A small image classifier, trained from scratch: patch size [8, 8].
Rows from block 4 of a small image classifier, named by matrix and row number. Rows with one number belong to one neuron. Each number is 128 + 24 x the weight over its row's rms, rounded and kept within 0 to 255. All counts start at 0. Numbers have three digits each. After the name is the row's rms in percent of the matrix's.
After each neuron's rows are labels from the 100 images, of 14976, where the neuron reaches its highest value: "strongest on" is what is common among them. Only what is clearly more common there than usual is listed. The data: stained colorectal tissue patches (NCT-CRC-HE-100K).
# fc1: MLP up (model.blocks.4.mlp.fc1.weight, 1152x384), inputs 0-127
# fc2: MLP down (model.blocks.4.mlp.fc2.weight, 384x1152, transposed), outputs 0-127

fc1.628 098:131137149100106144128101143145150131135088128095144164103109125128126090126115138106183140125100088124106111115150147160133103151128119108098123128101103069118103132110137164136121154105080117201111141166077125110144139141124112107133129163099146118118120141055120129091155130089128098109081115113114108164124109153141121099103129114144182107113111145133123167160148125132142101191150
fc2.628 100:176125106122146094098119131080100144129088117127140116131160102119142145121134128146120141159086094122127109177134122148142109141090106129132133127108162152134131123093117166180173136116109140118182112100114156141172131109138143140118105106115072146160091139105143184093147120117128106132119150134071111123081086105119141101137135104171132149107153095091165113128120107159184122172106
strongest on: tissue: debris

fc1.553 096:118120131065150123116081088121116152093101120132145173088129113141131145111158115140141140123103121127132088137128156141128092136101142087085131132088163090110132135127087077153104138139118115156193183153142119137131122152102133138148110133127122113128124125145150122114144102140101094129127129177130125126161106118122118102136114138120073113152111155153137182135151086149151137197136
fc2.553 097:133126124131124103187139164105159173128089149091119111113146164124115132107157116111128123138112112158115124116096165136120111103147122142170113149143091134088128151174107108098125091117145114128136131156154117112115144130146123124118089139157159108100150146137156141132119118101106102096139106151135150167164116106126137087105118169123128108146123131150173157134142186112117135156190
strongest on: tissue: normal colon mucosa

fc1.196 105:078148136114122128129126091160098173161088171139132127057099108153104144126153141129138104146155118121167116121122128106129125142140137138126073128118106149154094151081136093135096133135172117162152102118124124126108101165138105114134106087209083099130113142090122114182059132117106137132117103110106181087109127154132158096125156127111145089111128068121122135099158153131103169168161
fc2.196 100:111159131108142145179102110153122103109145114106137122117157166141125145085108109129118087133147109134136143160127110113133167118131135129125138155120119104059179166105088112200115113162099102116167087151154129144150127111148152136138129136170120129142128140154115151176144140150121090150102110159111121156111133138100112083086165122150163124111153131079127092071137116120127131139131
strongest on: tissue: normal colon mucosa

fc1.382 104:121099089170140127107091104124106133151128125112132138133143139136140114142100141089095114153097094115086128123153124150138131153147123168169159130148131112136138118145112131092126174126110117130173136154158085132162164097152127137126172116165094114118098104154136146115168100124137164096092156116186116100161096119142128169113114141145109110113110144131130105112103157130109122136067
fc2.382 109:125102131110116165152125138110119163107089174131137197125101125136120109126129108133106119155166123139075114156165141076152152145099148130144087122153112106134144118128158125172079091119138174156094150106171165105142136120131119148154137132160089137130128171099104096137159096094157103109151176150156102124122118122131177112117154140093134125129128140120089155120087115129127108098134
strongest on: tissue: lymphocytes

fc1.744 111:127144093135106122151107102143132157103114124140146117094125119120172145097113124123173152077102147144155148106104179102156105096116129113106127103161126100116111135151133100159110092122186165091099150126145155142134130118136129131150114122137172141135107109129103146130114114131126129098077120129185129116162119138105138145088144130106158173145104112110108149123107110145135116159163
fc2.744 099:124166114110138091074168087161118157092121160128167126128086129151117131121147116153128146121178170107103101169107131154131076120118104143121135125124137138092135121137170116155106064145148153150116135132099149118138099117144128133131120141131129149127130113145139146116136104145142133118134089103176123151143116122110153146102130145098127158184122111092100127119112106132125121144162
strongest on: tissue: smooth muscle

fc1.745 098:107161158137140120142072090149118104103105084149133137082156112130142160119125132125136143104135128127160150087155114176082120122142147166133105138094164151143131112176133184163101159106090158147166081101091147172132140162153114120140113100132137152084117091105134130135109136132112152097149139110177115097153154132122120120128125155186146118119121127114144101115141114166137130104124
fc2.745 101:141143116138148134120141108082102105172121123144141110112099151166121128112062137153136127193105108148114156129128108141135116129143126116132136131164135138105103157155131148142111089126144129154124187146095155138148155122105115112128122106117125134147121143104133167138122120131098120108108151131136140125134146125171190172105118136189143098098081107104098117102173146108127151115112
strongest on: tissue: lymphocytes

fc1.632 095:108134110113141154117108113107167096106139163120125124134153131127162090172114143165123109134115174135096097101179112135131110126106137122130114125134092169127141126080082101153128103156095117133158175175109128163123094119136098133117114144161135120100159097103134144125110114131106105101130152156092136129174150137123191157142164132175105128127133129131124177163096145090124128108152
fc2.632 100:122136131107121122157124109119142120135139138122137136166148090125144130116129121141104159129174134110089083145150096119115093127146092146091110113156127138159177152120131131128135079147143129131143107111143128116121129172121132119081134109140094108117127091076116102079140092129121149107143143146069144089129126133139164085132117131147128137137133097120130134135133157170103154121140
strongest on: tissue: smooth muscle

fc1.485 099:124161121148078129124134073181080138095089093131152163132143153165170149091128131109162130123146147140111114154105122123096084138134109143122080132158132128074108119154138121088169093109110115137131139146126116134140152138125135115127098116128110116134147141106117153167114125081143099149084122099137125104167084161125108095106128157123135128147115139073106132135151141133122074179140
fc2.485 101:106176103153129143129130107156132172144150123156142131057118162131139147062145129099148142155105122134180120143129130154145159144149129107095138168125108111126130094145133098105145115127126090103142181129104138160128135096139131140135120118161074158152134127098108072084131097115120128120129170128075126172098147106137117161109137122152128135152158136135132142145141143156157100108137
strongest on: tissue: smooth muscle

fc1.467 096:131116153094156129145126165110136117148142084082097120109141149115135155162166138146123116154121136136191131138137090127150107142140141146143146103084151140157146128131120133135136156145124143132110062112098108137112139090118157143147161149132130143170110202147130100128168158143164122126140148114066127124158108108133120172119088177153074097093142120114135153178168078150172167096107
fc2.467 101:166122136100117106136129130099132151087176162124099105114139127135141113139174147196119113138130111177144111162133108088147167128134156107113115133118149158161099130147110107129153121095130138106144084176053085117128101134100142152146160176127111123150116126139136108110147171149164131125154111130150109140142132159097132156115146131137104151142094150111145078166125100134122124123135
strongest on: tissue: debris

fc1.425 101:127132099099129139166126098164163126143119127122115115105147128122140138157139175099115137103147126167121099118148122126119125157098148098124104122112152100123143127123090110070149133140130158160109139165095120141140150158102127100113094135140194186097138109115159142129101155185165156142121152163163088156164136138107134116119142124102183155105136151112128120157156135138128151083137
fc2.425 095:140119112124144115110112142140153151107140135114099117150106142133137110131121107152154129131087119125090145097104112164126121111085134116135134111120138143112084111114148115143121146196167123141130097157157169096128136148081113153078151134129124084105131134124173083127103122088092123155125111085141163115135083109099132109137103106097120164162096130090098120138128141111093116146129
strongest on: tissue: lymphocytes

fc1.271 095:154136090148167113102141165161124119182139133086111093152117154092141110141135100118105097118114169114141186128108146110124127130143176182166102165141125129178120146148092084096111127139127134146115139142127119100124131163130133092131143135088149121089140166138125132114117149104127110118084149125127107183160149114132138151150117155104143118137109152128102098115107126141115141148121
fc2.271 095:151136136131125152126123117115160154157119098174158110106140153141120121112136138099099154122127140111105136131134161110131149138144105145138132106100140202123098132152101167137165154111149165167107153114120089152127145077131138150081136104180122145124104166119172126135147139172152145132144191136129107137132165158122165081165106139134116127151140170128142102136152135148133148116127
strongest on: tissue: lymphocytes

fc1.555 100:112120135089106134126143162106153163103104144128142123121132145115139140143160141146147121111158120116111110089109134142119141109093161134151138148163170112106099127131147090061097170130106154099110113113110099108111107103128129079140154115040145145136141099166153148131164120136173144172151171168137095129165164144124114121112141115122130114140138112120118164125145183098114157138134
fc2.555 102:127164093102161111133128086115124130092125151120137111107125124155128117138131128092124173146085112147088139150092083133120103139145105119169157142185156159139118105136122082108150159126163135126121136172093135144089176121162109125150126095117106131095123143142110110111130145100109143137137088122092128143072173114121126113128089134134110172154138114140142151106156125124144106107126
strongest on: tissue: normal colon mucosa

fc1.529 098:107155130147123076130125160111133121137063130116111147103133146145173143138152120150112125105145140117153129111176105111169126124187111100094096079099159131159126121138144144150102077136100140129090140120114160112166121116119135146165111115117104144137147125100134133115153114093131153099125107126092103076128122171138104195149136104109101114114126084110116102147131133144147142116128
fc2.529 096:165098073107163110131120142099128122117129091140156144144123104114097146138117127145163117116139117122149118129159119120115137135169134095141143125131121121120142149172145157150095131141149099120146117187128170125164107128144107130142121138153137166130106100119129115090121124113155137148157119112163131115109119084117136116151177149132122117123124088076118132072196086094183140137105
strongest on: tissue: normal colon mucosa

fc1.49 096:140114132151158145141147102121101119138125107105098103133124126118144155156110102157092171140121115149130103115093117143135134127125120125114137172125107130092136134155124101125131084143105128081100125129092117140117119148089131109138113157136112134123137108104143096094143122127139143074167126097122157097167122100099105135141097106160098111116140130136108160106201151119097166086072
fc2.49 099:136129131115095149109138119110117119167160144105100123133103144087087106148107130121149125168105151134152094130145121107090138107106150132102148102164110104158104159117162128119116072137140142116147123101105149134117131134115143075131132104115090099107153108106113132111121126156117142099105114115159098150112165132107185153159122125098148138111081146137119183131141158144104134126129
strongest on: tissue: lymphocytes

fc1.606 086:110108101124162115160126096119126116112082091119098150111203140116100143122153122113118098135107146084082121103140131117180166134110193144141160108133133112116117120090121143121143112120133180171116131148156116110133131120132124100151171140109123114137118143139079160154093135110176109138144168119103114140130109132155105149111123124119063177129175172129118136076108142143129118128151
fc2.606 087:127089109135143103093112139107122123116110097118115107112134082183104162131114149107105127151143169098117115152130135137119117093178124141100124095104138125156084115145116100125136135125157128114182154142129104116129126153155160132111136122147126145126123159153110100147093155149148112091113146118123110119155077128142164116126085169148135112124110094090116127138128118100149096181124
strongest on: tissue: lymphocytes

fc1.726 104:136138114157104126114095110110131142167065141139164132170126144164116106098160084120116123116093143136147107133174148133124149110144123124098101122141134190132118135085098133158144141071150104134134135132139138119092189146135085136135151113098166096132182178124133115123135137079091126140114125103098137139122146133130117100142146093111143160091153127151123128107103136174142136202148
fc2.726 103:098123157198139122104117126129144151175111144114150148143150111114103138106108146176102156118080180102130114142129147114147137152143187129162140147121114178162127105109139114107137143135125141110189107121160131119132128111122108116096129104129143100130140139177099154166146154146095145139109133143111102119117130125121182163158166139115097123091086144135146122104109139134157146153089
strongest on: tissue: normal colon mucosa

fc1.94 102:118151113158120115113163119121173151113094136131120126158179116121121097132101083152120113160108119141105146174150128134067144128120133150154101139102177120152118139095105091147134138110100111118133085135130106124126086158161130087149081154158155144134105129116135107112123193113151108156157145123139127150135112129140150140179105164133167126114145125158132142118118164109120142131105
fc2.94 102:104171114130086163094130141112123113143122160119129142181127152111103148169123148136157108139134111129135108131153124173137114107115146126146118131102146133165141151136109157120117094138122162141127100110117128118141137150102123128119121146117106114122106129068105119138124127165138113150138166145123145153126121147117168068120140096102125125129106130143125142144104129145129083128111
strongest on: tissue: debris

fc1.178 094:164184097133106142103177166130137120128148131143112120138058110149107102150181166135104162109152180128118128102166139120154129143135113057134117110146152153080129139136093126161156141101109103121138149163137147120157117132119139114124157111143109096111147100161120121162163125133128142117133105125119106140157113096091123133114130081093162157125149142112168144114174128127130148116171
fc2.178 106:149115115133151120111115085123105094094116108119124110149123139116136148164119141145166078164136091159146151138106131133099147186141084179135160127083121137126139120131149144077144149132105106117125110152187134151150127124136103107178154125150112097170143121127146155131129146088132097106133099147161149090127111086112176093132127121138119160148108121136202102139164141133081099164165
strongest on: tissue: debris

fc1.369 099:149115161132127123128121071125117102143100110150145095154137131128137113120125097120195133115098171120176153114145173119144158094131128124106120074118131130157116151105137148102107120085155144165086120144099107110147118147131134101159135106147124139128180127104151118101167103099120108110119110092107141104051080129133108115112123116111173140121156076130140141097157117123148121110117
fc2.369 101:111170150165119156163137103081119117120132113116131123137170112119140124177144146141118103079124112104110139149112124131140124116172198092124131161145125139163100171128142144119104101116108129104098118135151145132137098136121156106104135090084158100139131092157124147145105102129183076120117129134092131144187137100171145129105140106174115100146112093123141092107145118121179108163159
strongest on: tissue: normal colon mucosa

fc1.79 101:152134116106125105142117078097146118140111129096153115126080143115159154152130138172131140139118136142072137151089107107088107136122098164182168115118097106104129149127120128144130178145150109121150103183097148093094109144137111106135100121064110118120105149165128122138159147123125159095144128166146151093107094111126143127154133119097120167145104101117087119160090115106121120085141
fc2.79 107:112125184138155125163183111113131096160122120112141126112117134130153148076102132176102124150140111125172155092150099159141133166159126128180148116131127098109162096160101084119160110125194119114144122132144147154095112145089147177131121136141145145148134130107177113144138157130098173172124122139151139065141142111118117116113077112172125115101142121113156129107173121161122140129118
strongest on: tissue: smooth muscle

fc1.404 091:144114150153157140185109137183121094136169147066092143152118153084133111177147141155103107082137130168120117142150099113126095104122116082121105114076138150171140105131170131099124108131131109139156100119065140124120091150140130146112136123099154111091107133126132128149108122108170163113128123099133152152112102129131114127105153150116093106136131104115111172141113126140131130104173
fc2.404 098:132101147080124127105091140086152097110108134123083098118158139136118162160130143111150076110146147129149118121133122105132128135137102102125101129141131109154124163104183123099104124089085127149092169135112165147099147096066139101118117105110126136140103174128078145117169143107118147131166131122120120127109146134105173097135118095124145128123165104145153134146112123153159158145167
strongest on: tissue: debris

fc1.370 101:143097136083131117090100078136096139133108115111129128097136105156158120132148114176108131111093085132140097122091126146124173133134122127149155099158127138129107124147070135108142134133113140116143147126156151170116167138123148115104141124164134102109187098108114101168156109154145119129158128134114136131137140122129103180117104132119160118138147145109140143126122116111078142139068
fc2.370 094:138126108116095084112135119128144104118107130143154140148137109124151155121126159097168142143139136113150069195142130103140106072085146109124145175119149155156081081106131118116159151142100153187125135095153100159128115152161124138116134165128088130092145151137096110129098108146101156124142150124117142095117145112173186115110106128123154124136129125113161154130126161086119128110128
strongest on: tissue: lymphocytes; tissue: debris