Rows from block 4 of a small image classifier, named by matrix and row number. Rows with one number belong to one neuron. Each number is 500 + 25 x the weight over its row's rms, rounded and kept within 0 to 999. All counts start at 0. Numbers have three digits each.
After each neuron's rows are labels from the 100 images, of 14976, where the neuron reaches its highest value: "responds to" is what is common among them. Only what is clearly more common there than usual is listed. The data: stained colorectal tissue patches (NCT-CRC-HE-100K). In brackets: how many of the 100, against the usual share in percent.
# fc1: MLP up (model.blocks.4.mlp.fc1.weight, 1152x384), inputs 128-255
# fc2: MLP down (model.blocks.4.mlp.fc2.weight, 384x1152, transposed), outputs 128-255

fc1.40:497513501492466521496485506497515492496431495522505477541469473514507545495552502488485505523502521487496544502503535529495499460517504514459472513474487504483506550482472460480495501449540495473481482522459524499485462502507505479476490479493520508514491527477531493526502494505515476508505489488466470477458516491492499509516495516490481539504533482519563493452471476503459500479512
fc2.40:534502456508494476496464491479459507513509497513439519467474484534483517484530475499550466463457479558513488564490515467493510496496533474510529481493488541522458556505466489502504475480507519442492478567499492495497512496501495543485473492503466527520486474482520519467488481539445504541461461508502509518536476427525519470509503527491518546494493493510480481457488511510481539504485
responds to: tissue: debris (50 vs 11.1)

fc1.529:537510503477515499497483531527508507481525477530488508518508513491528546486524517505496516518503514517480525474490522518490509500504520544485504497495494477492476444548459480487489516506486515490514480534491519500517497521518491518505493489463471513480535492502500503454528499469498518494489555535497513546452482465496496496527477527465488505479489487499502505470549538494536525502473
fc2.529:505498511500447516447516523476478491488497489470472494451492506528444454491472508519474491546474525487475458474508476529500477500493489531478524535531489518539526499486498521560523451487482511503523533466514517509508490494503502531516498493511483531512517483510479546483496511484492525501504526539486513502488503517524475545500481526531479529527479463532485537532518513486467518533466
responds to: tissue: normal colon mucosa (28 vs 8.6)

fc1.381:476517541464530521491525503545535467520532481549512516530502498472495560492507497525501517499466499505515493492454514511521555503502495532467465553532493550493529464523486518514478496472508534504475500449470541488529492486518484497488471498540533500504574512539512479457527547456502511469500493573451487457476517497503499537532482452492499470516535516515466496507503495505538482504482
fc2.381:433477543524487555506501463489500513495491494504540498466515458467463520500534511451490494508512501501488539483436438502570476524503522479468477523517496501518507506521515508516488526552553450473528559542504508508511541531533499574478536504482526522512469507537537507542485472508530487533499506473513499473497546468462458511526509492508482498472546483514474471555515480530483519482444
responds to: tissue: debris (64 vs 11.1)

fc1.3:469520498454483515501518462524517506499467536498536432515541481449530477466477492460521460521502489543528462499475496498472478522528502521505524502503485532521478513461496453489463508511487471498489524509518472507503484495423490438480469494458524511539480501467473546494495488495453483475550502497485552504496444464511537498529487486515515533531524502495471455534539528483513518539502
fc2.3:525499506546470517458455474494514505497492472514488495447486545538500501492497500504526511487494480545516507495526497466468455497493486501499491500529479474484515480486502492529456500508512497509510486464478512522488492477522476478499490529524457557481481558496522505473489494490529493497496461522480533456525527529517506484475524498496538528506423498488480513483515472493472513484536
responds to: tissue: debris (33 vs 11.1)

fc1.535:510512485548498490519505477519481493471461507502506492464500468497473520509555519495544481421499516493484496465462512526507489451538515483455475504494505519468489488492510499523516521512517514496494553489508470511454524505527506496540489536501492516513518517525506486501503494539541511516500537491475460446535525500521496523492493456493526520528512513509475529549506458489496459519494
fc2.535:479499504514495494527482538456465502486518533468520463493507470508490510520482532467525526464486494508489478510488500516498477501482531517508496521471493477508513548502479485515510508491491482529491494540523554552493489546532514492483496541521549517499495508500526476536519514516485533517488521477504451531480545549470484514476483500494499482521475493492508494490502484477507460460461
responds to: tissue: mucus (46 vs 8.9)

fc1.411:500471549498521528560509491501499475535506490495461517510486523521482503508490493503502511476485474535527490492520491518501526496483548504476471507537492482469502527502514535466538519511453470460499489466476539507487513515516549458495491516479474484493483538464461485516550545490479509499520476530482559517515526502522522479503495494473475446459473481481504491480501521466488540529494
fc2.411:511490521464486509495486513532504502527579481485499481458451517507536505519514507523510511534522486483537491483481541489559499519462528496571500467529485512492478521529483484495467455525522524479517458479464511471485498510506511456511479502522532508499499492496482487526549484486546489495536493537463483471516494553513453513523493476531486510505481497488471502475496527472523456512496
responds to: tissue: smooth muscle (45 vs 13.4); tissue: debris (34 vs 11.1)

fc1.383:521480509471475474485478500509488560539444506521494479480516493500466485467504548473479491461523493492520540503477511471530495500545504482471483533479500547509536476522495474509526506482523508501552508494502480525542534473522557510491498471495497472523488466529494467493506437470523512514514534480466530514537488479480503481480502535481515520502493505477496489468542538510514484512483
fc2.383:542492508544499446489528524496499463469533505505485518534508493508490487518513491474486469499497537490481522520513496536463513528538501498477476513471484503516452550524501471502556509499471528496481503503469498487491484475554519485499463535504514451539472477473494475477525490509453492502510536501525480475530462509490484522489552515523451516481527515533468497549523562509515481444459
responds to: tissue: mucus (25 vs 8.9)

fc1.367:504491480521511454536499511516487555496486524500554456548525511460519477502504485455511510516489496495475477462494561485462498501518518466525536529505509472476480455521524484500509514540526488519472470471507528551500485488445486500499521503473530470473500516501485533539500498477492548488494465513545476499523482505500530518513487474495483501466524572485491513495522503471529480464477
fc2.367:465522506508507540533494485558478513515494473507529489506461484518482506542507519507562493479559501487511541490485478472544521480505473504519454487521523522531490539463516537528466481474510478492502509519499490495479511518478468455487518507466517477502496500468456494524482501545455469500514524487502484467516502478514500522491526483505486510462526473527495483554517511505508485470507
responds to: tissue: tumour epithelium (67 vs 14.9)

fc1.33:535493506488438490489505464486518487497474527514477523547432552487519494489484514505503494459505534487523515521506480509506506472522491500461521519503469527499522509460500500498502539496488520526494542475506484513499498537455483479465478521458490487508532446568485496526524498482532488498516476512479469535491504498522473506492491525481495495510494530516482533457501503510494431527491
fc2.33:437479499531468497488474465493513533542508515517516487532512496492513501504483467547464501498537568529514478500490473472486469560471517462470538470499478509444543500524504473518510500485492517488461514481533526562516501512530527496484474518535557486540509512493498510502551486485510496504471560460467509489505519517516481489500523496466499502516488459479516485500497535501460509508506
responds to: tissue: normal colon mucosa (28 vs 8.6)

fc1.36:529497504505488515493502477495469519500473489488492505506532511482535460506484537514484495499501526547510514483512469499537479457497544470507498509467503494535491493492517464476450522464500467489479475494581509486545523538525460536487451510468518512496517525560474503485512515531511520506483544534502506462488502506534479456504484524502468508526499454504466456471538483493518504493470
fc2.36:504504533536524537505547501538528506512491534465498508505523458508476495548480502515457496493534532510494549501475447555491506466530540449467482491515500491502499494457503537538536508502487461477527537525500512456514493514528518478486455572494511464529475526501526510542478498518524522495505504526531534477490473489453476496516517503467473527438531488509510479512490530493492477526481
responds to: tissue: tumour epithelium (61 vs 14.9)

fc1.119:498480501496498525461556512503535541524498494521512529466481488493533455510487490536547484481456512571513513536485535507444507462510546524477515474480519497514524472517515467477496506529508491466473475502484475493514522506508524459469485500472498467524499538469465460502528467530457552486478496524437482545472509471496497444488504502526495511462523542494471514509440509519524479539492
fc2.119:524506497483473501484463504524509508542497509471542485529508527539515509494513517531479548472456542520467497498555501528483490477484478464522512500466496513489527504503486510536474467500533505482482487508517491499496490500455563513497523498511548515478499466488477499481477488513503508542528528459516475514533507476498551528503477498511504512489521494521511487439513518533447535500514
responds to: tissue: smooth muscle (31 vs 13.4)

fc1.408:497529483503510528500541505502491507471471470512558529478523527492479503504488490502505487486457473502533524551514500515486491535509526498512526503533502509519448497485445450532496561477546458464487522514519513445510522520514547510490513497476537478452468502492527506517508542454481512528488503493502522452489510483488469480552476519497465512476513540506487484509487538497511470538553
fc2.408:529478487508516521508442504479472530521501455520554492542523528512524490512490499456547532481441528522431494524511517529551502464492522457535496486507490464482532498472463499526470475496489488473515488528497494471507473520482549472494519478504519505499457470498507438488523458526508494486507534481493483486527490513499495540501482457502486480526513474506506508468474470511487498489501
responds to: tissue: mucus (61 vs 8.9)

fc1.47:477502465527510503496488505502488505487495519497461483535492547470509496487525489490463507540481510488547478502512538471528530488561495510534558511492507499504456494454450513479447489477428496519487511491493496456501522530530532451495486468515484477511499526479513532502520523518488502561496489506504510509491460534496515524500504555525510511482503504504504494476516504512490521449450
fc2.47:511531463527464529479466521519493493519515549517479471469482565496474485527458513480534510490465527520484505467507506520544529493506514508481504507528536513531497464494466482503554483500509465509514535470540461504479462490497520538449455478506485530483509498538528541516468504529471484473517524477519494497486535516537480490509531490495503548547512497542530499514470504494493461515472
responds to: tissue: mucus (25 vs 8.9)

fc1.71:539525502495519481474532510537489443500503484520508476514511529525497506484556500519523508502482535481460488504458504571502475514513524474489526485518481501490479479449472526499478496545524440479494504518495529499533538473506483490497514533499502463475451518535504533537525522549539504503504514525512473499519471496544483495500527473509484510468532477514456499528519476493496503488500
fc2.71:536513487514510538473515463501526487506522474492498519520495513503526506462480534469481496504488503489504497468509570539481518532484489472526469497519499488530442513497466505503490472529533507463494496483516508483517509490503475498528427502523489474475443504495490544485528534544521492494522495535505472480529495512465460522497556527509514514442502504492462497452500524533472500533528
responds to: tissue: smooth muscle (91 vs 13.4)

fc1.188:485482512493471494525516506509496537449453467480496494518513490485526501488510541534465526461534514509474476457513495485449477562486478484505497500527455488465497440506531462522494522505479439449533501504494488496467504518482505477495536509484503480448509520517476479477468467439538502494484520468524435523492501535512492527545475465493480477514493518518511527487475537477521496554504
fc2.188:529516503515499471512476563506465474546481481473472511514535494511520429511530502504530506504482502545506495534515491544486506480468512475483489509508439455522516504472505483499491504570516496541510529502474499520494514491494557533521525504467476509477525532512513499512467508543473501528550523456517483547504487504489464498449495483494498493489523508505495496488462483534497511499537
responds to: tissue: normal colon mucosa (42 vs 8.6)

fc1.264:504476475498541498500488528499464474532479437502504534506501483544508499517487513505440523500530475497528494519507541490510515535493531499536509469465504459532533457505472505508513537497488493458536467487482450496505493509467452497497522511512492500454507476482497513509547552534479499509492495500476514472525525530503530513521490498474496481504507500475530474472471499524469506478453
fc2.264:531450484514500517501510491503476515446489513483533498530469475498459496448521483497495488469530515485485532484492490555470532510518524528483488534482499501484527503479517505481508502487495499493497506488547475502503529481493489509493481477484524534458467508519506525492510530514534484442517538522512509484530476471474509472503473521551540507448495506523461518525536520536541501483466
responds to: tissue: mucus (37 vs 8.9)

fc1.715:485519493511460502507465490515515480529479448490475500504508450521550510561510477504537490534490507563528504505509462529462511490479490493443464514479524471563527519523504511534467450487504500488502526538490508444464534519491492462469491463523514509505534465510565515461510477502513531483493481469477514491470468491469492506505537446516474516473433481472508483530546467515501492484533
fc2.715:491479506468538578488515507516514525519471529519484516499488487528470530482503529543457535464516497522514490509518473522560528535491504512476513478481509460507468496475500523489477491508458457518522506507536504489513498488502496486484541480511526510451535522530490499472479518498520468490494499484495483508463484506485481511499562498493497441515486448531510531495488513481485518555535
responds to: tissue: mucus (26 vs 8.9)

fc1.68:487538549465508562485478481492498495493530533492500521523512549486486463452489494461463519546565506500507479517480503499486472503483540524501494498499515498504525556517514492507493532504492510532508543509485547523562477486480527499516520508508512467494498501517518513507533486487459503519453459515540536417542485473513517495468490505530532497505527496529506503476517493532477444517507
fc2.68:501504501518482560548489473440516494474531525502474503504500525490503518478506550538522506525461497498500511454502549482504505457504474533502528485474509489515513511518499494479473518481522479492517505503525532495533494538512487474472459482545521472491516496484505484485538498497482473462490507465463523489486465522464471511476495511470502498495455483472521533517471474504487533497463
responds to: tissue: normal colon mucosa (96 vs 8.6)

fc1.755:518548522454487560484534526519508502520472498492475521522512490484423510485491461522478477530489504494460497493491478561540478523500491473513547525481502460517509512523487503531550485509499505501502499535519452546492517484478494510496495519501486486544465488490519499485525516505527530471474478521519497516511508519492531456499486504515483496498540507478502511507519544507476489468490
fc2.755:512505490510499537484513472483499540483478488526505486481502516547526484499543495503527482512460446509514531515473553493518518469482476444541554499474488476498488494484523413482445471489481526479530509496495481509556486491506529492472489493541488532470539470499494509537514472501504478505474501478509491480521468507510476510510503541522497509498471472493498495508493517495493518472487
responds to: tissue: normal colon mucosa (27 vs 8.6)

fc1.169:479502509528494541551534504517526488518481510533534518495507490538448486512472536499518525525519510506505459476501475490450483504532542446542505502521531516472474537498504477505506496513490481493475534462461501533502509486441499524511529524490510511490506518499511479482488501514524485519486445493482479450515493489536448494475498497510471519517525486483551522485506527543548474506515
fc2.169:501509479527507545512507529481544506499505529476498480488452476463506505478469501483484492506539509538503450506466562461486475470486500504483495487485543473534512506485528538495519560475553522502496487490515510540473496522525530528526507527487431457504475495493517505485546463507457504453509462511499478491484532526488554484489538481508517469502484495497557474500468432521513518506539
responds to: tissue: normal colon mucosa (35 vs 8.6)

fc1.250:470503534556490503526508461510489515453482467511500510546559519447497495468532485500525473517527492505496532520478511514482502495485536490451484547485496525470501490507525525483523504507456463540502500472502515518498555539536497469522512479529498488505578497535469499467513481519528495501515462478497490502497484523502516520509508502466512465476466493471524508474518484524465475465468
fc2.250:522512470501517446492492475546511502485539521472527500491521464492507497503494493519488458489488522499488452532540494512526476496483491500503479474452499495498466506535460498522520477487464534495472495509531512517479482527483499499498507527515511509535467476496480482505485449518483498551474490555496462553464470494512489506515475499545520483524515505485437488524525513507524494485515
responds to: tissue: normal colon mucosa (28 vs 8.6); tissue: adipose tissue (28 vs 10.3)

fc1.618:474485512436488548504477505510505532463526483519482482516483467482532477524480471480516490517482495442547494500492530526485546486527500529515522531484499495490472523473515467526526450498497507502500458479486491468508474494508486497480493491466481491486511448497492497521527522509558469461502444511514528503515487489543517511493519479530456452469495489557512496492503483490471485510529
fc2.618:510505501464487505519478492505521492471501497492493478499480510511473528521484515481491510508499511495521477537492518503531518500526462483506512478519458552472529527517506517540476475524490541475474511483539529517512510514509480461432511500464523533516487475521521495512504513487548496510505510478519446511483523491504513526471512478520494527485506456523489513510486531511459512513487
responds to: tissue: mucus (48 vs 8.9)